{
  "arch": "transformer",
  "mlp_ratio": 4,
  "beta2": 0.95,
  "adamw_lr_other_params": 0.0018
}
Rows from block 2 of a small self-supervised audio encoder (BEST-RQ), named by matrix and row number. Rows with one number belong to one neuron. Each number is 500 + 40 x the weight over its row's rms, rounded and kept within 0 to 999. All counts start at 0. Numbers have three digits each.
After each neuron's rows are labels from the 100 clips, of 14976, where the neuron reaches its largest size: "responds to" is what is common among them; "loudest" is the band of the loudest frequency at the time of the peak. Only what is clearly more common there than usual is listed. The data: single notes of musical instruments (NSynth). In brackets: how many of the 100.
# gate: MLP gate (model.blocks.2.mlp.gate.weight, 1536x384), inputs 128-191
# fc1: MLP up (model.blocks.2.mlp.fc1.weight, 1536x384), inputs 128-191
# fc2: MLP down (model.blocks.2.mlp.fc2.weight, 384x1536, transposed), outputs 128-191

gate.498:528464426505508506568524451429496506458479556480540486591557472480571561498499465532491536472461477454479464465524432502386465529502528478494492489530464452482437470523510433470466510466548507
fc1.498:482453422458526520495496527523517428572475488491497467517462554473472506482494521483580505515478507459494518516516491580473577531487414572548527483524625474480498536492474478524530521482522512
fc2.498:538481499500581468552544489483495411432551503472497546473390484579605495534507457485478461507497485539468413520502458535554505577464508503472407530474506512415488544465523506563539543552475503
responds to: octave 5 (35)
loudest: 500 to 1000 Hz (31)

gate.232:545409488499441467556468418424483522531488517485530512548499518480507459510550467529470496519521484461563495475497445493506499576574543536474509540522492522445491516571490481483484519550412456
fc1.232:525473525457461469478599496420480432478463488467486495557409419443468446506498506448479464513570505523478536457526433505483448534574506462555466503528542479469557521547468482506509470506520502
fc2.232:505518455533494485468492444444495494448411557452516575486525438472564502557536479510541541452408482489467428525549484519448484546479525460448442541490459466585527547440581458476486466508577488
responds to: octave 5 (49); pitch class D (28); pitch class B (25)
loudest: 500 to 1000 Hz (37)

gate.627:532478559505478462568444433486452448432542496465447453544445537483444476507552537534465528516525480438468470485560489499529480499556547500529504536539474457484567494570420509447475511517489425
fc1.627:495602494505563385474558484470529532467457542509557501533455487395481483523438483498507589506466420485458557552532472499567514460494423533491428584509457500478486510518539437529484489485421479
fc2.627:423563511509483443540491515549524497523593512526497467521490476435505482439531434439602497543523474493507449450524507441533485535514480547539515464450478473532412511442489506546524486441544547
responds to: octave 5 (64); pitch class G# (27)
loudest: 500 to 1000 Hz (61)

gate.738:417473557549490542569514549547512448525564454516544453494507518500518537514484463508468475452522489484522500480507462522564509468480494563524468514499486488451456529462446534543484489515491442
fc1.738:509530521480433493481528575488498473462494533462544532521501491464511482561479521443503453486542514505497436539540521495534553503512548526512396499490540542490457487457541514488511537505523486
fc2.738:531524507433545535479467478501469550490478497491420555497516520450504522497515557528475512472475458435487518532486480535441461541497528453531469462471513480503491537494581560465494550474497522
responds to: pitch class B (57); octave 4 (45); note: B4 (44)
loudest: 250 to 500 Hz (40)

gate.531:488486537488461506508455472544562514550475558428554506482521593469474484510509444501455457484497413484464515504491521524560614498573451439505523489472507478529540460506468465473577430579520521
fc1.531:540472501508556524545552480495455488549453548460437523505481498470482478554461450572475468489492549476498459531501539508449487501512516486533485517524510492458416530497504550526569480494492475
fc2.531:509491504433457518453533522543510469536534519453509540500430411465455490460518536503522447506518476522501436554512509557429504466497487516525455503500531513478543507406462490517522528489567530
responds to: pitch class B (62); octave 5 (61); note: B5 (58)
loudest: 500 to 1000 Hz (48)

gate.274:503564538446514474516518389512478449442529507424454573521579508484555479477412489516518516489517412507435523447538478481517511465482429558521463473486543485497501560477452476501478469490478539
fc1.274:489499530471504553532515435492450500478534504513529463451529495502486483567464591493421462478498551482520505511529512490455384498526480462475530497514489483480444435505539508570530498518522461
fc2.274:579544514474497507416509459462494535484536483547494503532493527482535487539499525479476541416546481486525428490472414543518470467534537454485492440541491493527618455463455492492532462489444468
responds to: pitch class B (82); octave 4 (73); note: B4 (67); acoustic (60)
loudest: 250 to 500 Hz (51); 500 to 1000 Hz (30)

gate.639:509534497504518488525485479501489474521479523461476519486505551535544444543478560470488507508536469532501464574522498530503474536530556492562500468485526510573586499441529542470470430541498505
fc1.639:545512481506492513551442535436490491550514552478447543503457535512479545444505537448541526596482570466494504488498501550477553476493554471544540633548543475587518504467409513485561500469536552
fc2.639:469427539487506509498529543503489560547489505537475476565485504451554594507553521497566543554502520530539566466520613537486528589434541504464544536440516542495498485476447468537472536516511549
responds to: octave 5 (45)
loudest: 500 to 1000 Hz (44)

gate.616:538545592491521469506545436513487456495492515503490471433458472508484489559483471481449496418509492493574512588513474448483531501507519478572541503436511377524531518605481531481519517488561505
fc1.616:487520494456533540512530585529524466441492481492483430419430487463459484542482511503497501534507479475563532464536493518407471482490533579551537499479518438488495551478463459500495508496558538
fc2.616:513489442509522494415559540570565489509499529513537524585524495404433510542491488461442533509561455587547511485514440469552414483509468525515470471517547420538537537532534498455489506521466459
responds to: pitch class C (51); octave 5 (48); octave 6 (36); note: C6 (36)
loudest: 500 to 1000 Hz (42); 1000 to 2000 Hz (31)

gate.14:507511517386511451494450429544472537430529508517528462505570554570540519517583511452461522498516500558468479542472481516517496446503510415492467522562514468515524514500453448575509507386549515
fc1.14:480477553430532457426461537476530506560477491513402535503474493590465593462478497447505511537521558460508436533455513434543428516516461596496524456555513455464539491461542514455467522480500430
fc2.14:540522571570481551524485500528452503469464534529493534473429521527535470442492503532487509557432562525518495395500533538484495522501528512559432493464565539531454498516452506489561514540543557
responds to: pitch class B (85); octave 5 (85); note: B5 (75)
loudest: 500 to 1000 Hz (55); 1000 to 2000 Hz (35)

gate.238:495531486511476506505508446503526531472467542418516524483503580538506425494542442481502532491557487473518594543437578440515441524519489498482534549476507487525545526456502428465512470545474511
fc1.238:406464507524483549523444571490557539441503496530483457485567403414504485543510506516549529520518475469499472486518475513502508502465471470476531477505487469508475471506547485411488532538459545
fc2.238:547477482515512520568459439466371506489497485496430501449539582523588506540575529455516524536542528475505444412558468479446461558489493456564535514500481597510466497605525488584524523460464454
responds to: octave 5 (66); pitch class D# (57); note: D#5 (40)
loudest: 500 to 1000 Hz (66)