Weights of a small self-supervised audio encoder (BEST-RQ).
Model: arch transformer, norm layernorm, activation swiglu.
Training: 2800 steps, batches of 64.
Data: trained on single notes of musical instruments (NSynth), 184686 training examples, 1.0 epochs.
Rows from block 2 of a small self-supervised audio encoder (BEST-RQ), named by matrix and row number. Rows with one number belong to one neuron. Each number is 128 + 32 x the weight over its row's rms, rounded and kept within 0 to 255. All counts start at 0. After the name is the row's rms in percent of the matrix's.
After each neuron's rows are labels from the 100 clips, of 14976, where the neuron reaches its largest size: "responds to" is what is common among them; "loudest" is the band of the loudest frequency at the time of the peak. Only what is clearly more common there than usual is listed. The data: single notes of musical instruments (NSynth). In brackets: how many of the 100, against the usual share in percent.
# gate: MLP gate (model.blocks.2.mlp.gate.weight, 1536x384), inputs 64-127
# fc1: MLP up (model.blocks.2.mlp.fc1.weight, 1536x384), inputs 64-127
# fc2: MLP down (model.blocks.2.mlp.fc2.weight, 384x1536, transposed), outputs 64-127

gate.547 093 [152  63 130 128 127  94 115 120 101 108 151 124 112 148 146 173 156 134 138 149 155 140 115 138 153 133  70 130 128 141 152 143 136 162 125 180 163 152 131  38 146 141 178 163 125  92 109 152  71 129  67 142 181 107  93 117 119 112 130 144 101 101 109 160]
fc1.547 090 [155  85 155 105  98  74  84 137 153 119 160 116 104  93 108 119 188 152 135 110 178 160 181 133 122  97 132 106 118 151 120 137 127 109  58 132 145 134  97  99 123 180 168 116  84 103 114 138 165 132 132 107 148 126 133 147 160  97 122  65  69 100  97  74]
fc2.547 089 [ 79 171 137 114 149 110 174 149 116  88 146 113 150  84 141 149 137 186 146 157 130  98 168 134 167 163 129 106 119 120 108  91 183  97 135  74 153 132 179 141 209 104 149 137 135 155 120 178 107 125 141 164 133 140 118  82 145 118  75 163 148 149 151 106]
responds to: octave 6 (50 vs 11.7); pitch class D (35 vs 8.4); note: D6 (28 vs 1.1)
loudest: 1000 to 2000 Hz (42 vs 12.4)

gate.82 075 [138 111 118 148  62 110 189  84 157 177  88 102 106 149 142 152 175 161 117 156 137  98 129  89  90 134 108 149 163 119 131 199 101 167 159  97 141 138 156 153 139 118 118 118 132 145 116  86 119 149  88  77 138 166 144 118 126 109  98 105 110 131 153 149]
fc1.82 075 [157  68  94 128  69 106  95  90 177 128 125 134 170 153  98 156  57 152 137  88 162 141 137 173  51 162 180  93  57 188  70 104 129 182 136 170 140  50 178 102 155 149  88 140  69 161 129  94 115  72 126 177  98  88 132 137 138 104 107 184 165 136 104  88]
fc2.82 077 [130 118 113 160 160 135 178 137  97 109 129 143 121  86  80 129 100 158 138 122  97 141 107 159 151  70 172 158 133 150  83 131 121 167 152  72  87 103 161 133 131 111 150 124 205 163 161 107 144 140 148  76 148 102 122 140 106 146  96 139 130 106 148  75]
responds to: octave 6 (33 vs 11.7)
loudest: 1000 to 2000 Hz (42 vs 12.4)

gate.465 095 [ 84 150 178 111 124 144 116 129 131 159  92 109 137  64 135 124 121 109 128  84 174 150 163 142  65  92 141 104 121 107 149 133 214 105 138 140 152 122  96 101 143 134 136 116 112 103 113 106  97 121 115 143 134 115  92 126 143  83 144 109 160 114  80 119]
fc1.465 104 [136 152 124 109 188 126  82 160  16 103  92 100 172 130 115 150 157 115 105 136 136 150 118 180 124 147 171 129 120 130 108 153 118 114  67 154  59  71 182 138 148 131 113  94 134 132 126 139 172 137 107  83 136 128 184 111  70 147  98 136 143 145 114 174]
fc2.465 103 [102  61 158 131 105 150 143  98 146 182 111 119  83  93 168  98 100 122 135 127 151  90 124 145 162  46  93 105 116 138 141 110 151  74 153  80 107 145  95 106 126 117 108 139 119 145 174 103 124  85 164  94 107 133 141 202 142 169 112 118 128  94  82 144]
responds to: octave 4 (70 vs 17.2); pitch class F (28 vs 8.1); note: F4 (26 vs 1.5)
loudest: 250 to 500 Hz (69 vs 15.3)

gate.36 100 [127 109 145 165  87 120 149 104 171 187  77  97 111 129 116 136 182 181 106 122 116 135 173 106  82 121 120 137 166 131  95  58 196  85 120 117 108 123  65 128 102 100 181 136 139  29  58 155  83 130 116 163 117 137 139 141 139 108 166 107  99 101 142  52]
fc1.36 105 [153 132 152 130  71  58 116 151 153 206 147 163 117 112 111 142 164 149 103 124 164 165  50 111 107 112 151 120  93 191 121 132 144  80 113 157 177 129 105 180 125 122 103 128 120  96 110 152 169  98 105 181  73 160  99 116  93  97 154 107 107 158 131  95]
fc2.36 109 [129 160 105 164 122 152 106 182 101 129 168  73 118 163 128  73 123 132  94 158  91  85 130 118 159 129 123 123 114  75 193 134 118 150 158  92 104 199 135 155 139 100  29  83  61 120 139  77 170 140 159 168 157 156 126 168 138 118 140 144  73 173 123 157]
responds to: octave 4 (44 vs 17.2); mallet (29 vs 10.8); octave 7 (25 vs 7.9)
loudest: 250 to 500 Hz (39 vs 15.3)

gate.480 131 [109 109 131 135 109 125  76  97 147 118 124 168 120 132 147 117  99 199 130  97 145 118 148 143 168 162 175 170 180 138 103  78  74 152 122 171 165 139 146 173  94 153 125 166 106  51 107 127  87 116  58 113 137 157 129 100  77  95 138 132 124 155 169 125]
fc1.480 121 [144 121 168 116 140 126 197 102 115  93 177 124 147 125  83 124 104 103 140 200 144 123 107 135  89 122 108  87  78 107 129 137 147 121 169  85  67 134 119 123 141 137 223  97 119 145 178 132 211 168 137 142 113  91 129 144 109  84  88 120 184 130 113 142]
fc2.480 129 [ 84 119 160 122 100 155  99 136 129 134  73 109 127  86 179 152 155 177 190  98 167 168 129 192 167 123  75 109 140 123 141 128 134 117 102 198 119 117 130  85 122 163  86 111 133  84  96  77 148 119  58 187  75 123 137  78 148 126 175 132 105 101 129 158]
responds to: octave 6 (41 vs 11.7); pitch class F (33 vs 8.1); note: F6 (26 vs 1)
loudest: 1000 to 2000 Hz (45 vs 12.4)

gate.630 087 [117 133 126 182 209  83 168 163  38 136  69 121 127 111 155 152 106 115  81 143 120 149 182 100 136 155 121 125 137 144 118 143 113  58 129 167  61 135 111 103 195 110  76 106 125 120 114  85 120 114  87 109 159 134 109 171 111 139 109 119 134 157 138 127]
fc1.630 087 [126 122 135 164 184 120 115 136  77 100  33 104 135 182 157 105 103 152 161  98 122 133 139  94  69  95 116 102 145 195 196 118 120 149 152 166 145 101 138 145  89 132 126  74 125 125 153  65  91 148 142 144 135 124 109 116  95 130  90  92 140 105 163 130]
fc2.630 084 [146 112 198 120 104 163  65 132  96 131 149 136  94  86 155 108 130  88 102  94  86 172 193  71  98 166  57 122 138 137 108 106  72 150 101 170  94  80 146 128 126 147  94 185 144 108 128 141 141 148 161 155 152 131 136 130 137 158  95 141 110 161 165  82]
responds to: octave 4 (64 vs 17.2); keyboard (36 vs 15.5)
loudest: 250 to 500 Hz (70 vs 15.3)