A small self-supervised audio encoder (BEST-RQ), trained from scratch: arch transformer, batches of 64.
Rows from block 2 of a small self-supervised audio encoder (BEST-RQ), named by matrix and row number. Rows with one number belong to one neuron. Each number is 500 + 25 x the weight over its row's rms, rounded and kept within 0 to 999. All counts start at 0. Numbers have three digits each. After the name is the row's rms in percent of the matrix's.
After each neuron's rows are labels from the 100 clips, of 14976, where the neuron reaches its largest size: "responds to" is what is common among them; "loudest" is the band of the loudest frequency at the time of the peak. Only what is clearly more common there than usual is listed. The data: single notes of musical instruments (NSynth).
# gate: MLP gate (model.blocks.2.mlp.gate.weight, 1536x384), inputs 320-383
# fc1: MLP up (model.blocks.2.mlp.fc1.weight, 1536x384), inputs 320-383
# fc2: MLP down (model.blocks.2.mlp.fc2.weight, 384x1536, transposed), outputs 320-383

gate.275 072:521505490442529502514525492515468486475513507525536532460513521548457510513457440503438488542517481500482474541462516495517478482480439497551544499536510501505479495506474486495495471477510470
fc1.275 075:532485455530550543479501486502492501434509495513522482476469523496483468490500440518506518527512475509480528533471479540498480506503488480494523470536486482470474505531532522508504461493529494
fc2.275 074:486521550487475488517498492488492515484521444490504500517520479451496469486491512527492549473513523477519529498507488487496474485470497501506519474478464472492554520543520524541484475522504497
responds to: pitch class C; octave 5
loudest: 500 to 1000 Hz

gate.573 087:514472532511516518462457511507510540499494507491482494527493517510474506490531546509512523500501482568515493495449537501506468463499494492518496510463519444487511521450485461483474513531515501
fc1.573 082:506532479486484459500498502502516527443462488505521495518518474513519517476470485476525530496488511476464514449513514508488489510476489515496534528484531528479468478481512552499507473415476505
fc2.573 077:481506489531469524543468498517516530486527534488514456477536503573488478432483512523513553510559481518507491508511453513528514483521476472503520492490525507491483484489514483506464514507509465
responds to: octave 6; pitch class F#; note: F#6
loudest: 1000 to 2000 Hz

gate.203 088:486471566535483504489543469525514506501474456475511484521495484483510491487530492547540528544485522532501492491491539493499485486504542489475487516490480517541471508481483508483477468531478502
fc1.203 088:513523497487489525535538487511484492492520504534550490489543532491524512510464498506506554475474528543498487507508426533473498511540491528514498507512458489483538471495506482535516463495438542
fc2.203 084:478473520476538504493500481527487474500519490493491492508486477527506492487475514522532494503507472520522505514539502478507559462486543508530495540504504565495489484510528470540457481463528468
responds to: octave 6; pitch class F#; note: F#6; pitch class: C
loudest: 1000 to 2000 Hz

gate.314 117:507495495493524491503482441525484490498523479499479564483523507476496514507512482519497508488507475467501558475493510513482466465520500533464490452489433521506494507510496526511537487464536488
fc1.314 124:501495506488457497505525520509550505488536513491510527475494514533472497515488498481539472506499539471521503481533506504509482540526468445485501525520513511532554514527492500500495532501465495
fc2.314 120:505492513482452457500528513508505481524455495508481468505515437503507471515471479528518491492527529510503529486495453547449489542456531516485496466476484484520463509486501486511509532494489542
responds to: octave 6
loudest: 1000 to 2000 Hz

gate.48 100:486473489506503496494464524488497487502471501457448548477467526493494450533479491490527548487527562492522458522505489514526495544467484462466515522507516514544525490501492524482545506488496503
fc1.48 096:507542492516493453504528521513560495472507474537482479520557512506516490522537493488482511503509490463496450521488499513512539500527511449524530486505523522498494512486518462506529529537525467
fc2.48 099:525504491525498502484551544496556469476457526493454483475472483513490461476501498457533529505469564543474481510494478571518512488465483499505517507514526497527530533531507553547491484488483483
responds to: octave 6; pitch class D#
loudest: 1000 to 2000 Hz

gate.616 111:497515485523537513486467511536466454496470482465475499459550560507508486482519500517521535499481498513481524552464498432483485503517462500474512478533497525492486465542511531473455477494488499
fc1.616 113:463504499518493497504481515500472520510507531508521524457528475505462464507481485509496490533468506511479524485475472477494504469503475509522452530479535536479485516548479510535512499482491510
fc2.616 115:486491570428465499489493469519454528484540491455533519511533494456499494496497487446536488468498522473460469502470497486508514503482500482484485436445497486496500499513515532545510511527482500
responds to: pitch class C; octave 5; octave 6; note: C6
loudest: 500 to 1000 Hz; 1000 to 2000 Hz

gate.536 104:482500466513499503477523492490473431532460504507460488526446486490508525503519492505522499511480445516490474504500487541465514556488520524482495493492531473506489493494511457547526508469513442
fc1.536 101:484536531458468481482538511512506516493552487482513501481527498469496512545486507482478489510487521513465504483496523476515489494519434473524500483474497508486509507530454540450478457498531497
fc2.536 100:492520487518468501509538529526490491513504518527501483529502468488465502489461518502529500496530484525504498508528541485472542434508453491529532486521515503493498513476514490535480478504474550
responds to: pitch class C; octave 4; note: C4
loudest: 250 to 500 Hz

gate.152 085:468495478535516461503499477481461491507484500481493459463490496491533503519519539515534489545499509529494531467489523503530500474497499502511491487536476534503490498499490473483486490494515472
fc1.152 085:514468463472515485501519497493499515511505511492525473477478496466502512530518519502447516544544444495507520532476490506482453484471474508484514492515520461459495489509481519454486463509511521
fc2.152 087:514481505465478547554520482466456508532513454487529495522510457530531500467460463471484554488523530497535516533447536489473511512514539527510551492530512472518512487529469501500528514511505517
responds to: pitch class C; octave 7; note: C7
loudest: 2000 to 4000 Hz

gate.255 109:524513496515534510464471511529515508520517498480520494475515513489558485531494505478522486490477534551492488502543482492521494522504488495482459499474502524501509467492475493509501473516500488
fc1.255 105:511487490540565515444473506492481515484506550492536516479552494519522521549537525495485485514509538470515477506465443514470511519470508523447535492512526521460552493533492513503535510465542529
fc2.255 107:474553503520554467535488454501461453542529475463502524495493522490496517525493483500474480518475500537520448479540449487471455519534475481508449473532513510524480529540440519528508486502509542
responds to: pitch class C; octave 6; pitch class C#; note: C6
loudest: 1000 to 2000 Hz; 2000 to 4000 Hz

gate.88 084:449495522478502469494475549478539520502489519504529533525467459483475496517487530557517508542447441486514457504500466508517499519505487483521532477513518511507538516510537481501469536510490501
fc1.88 083:453489540483481504498518478524497511531485482454534509473486498491507466474504513496487513516518504443482489530510469479486488473506473462442449577490507505490479526515527475525486513522560468
fc2.88 085:535479521498501510503481503479482488485477504481512535528532522484534530520529490493476489494522523496488539469488496515495505486478471526503502502505485484536531542513531467524492537481430511
responds to: pitch class C
loudest: 1000 to 2000 Hz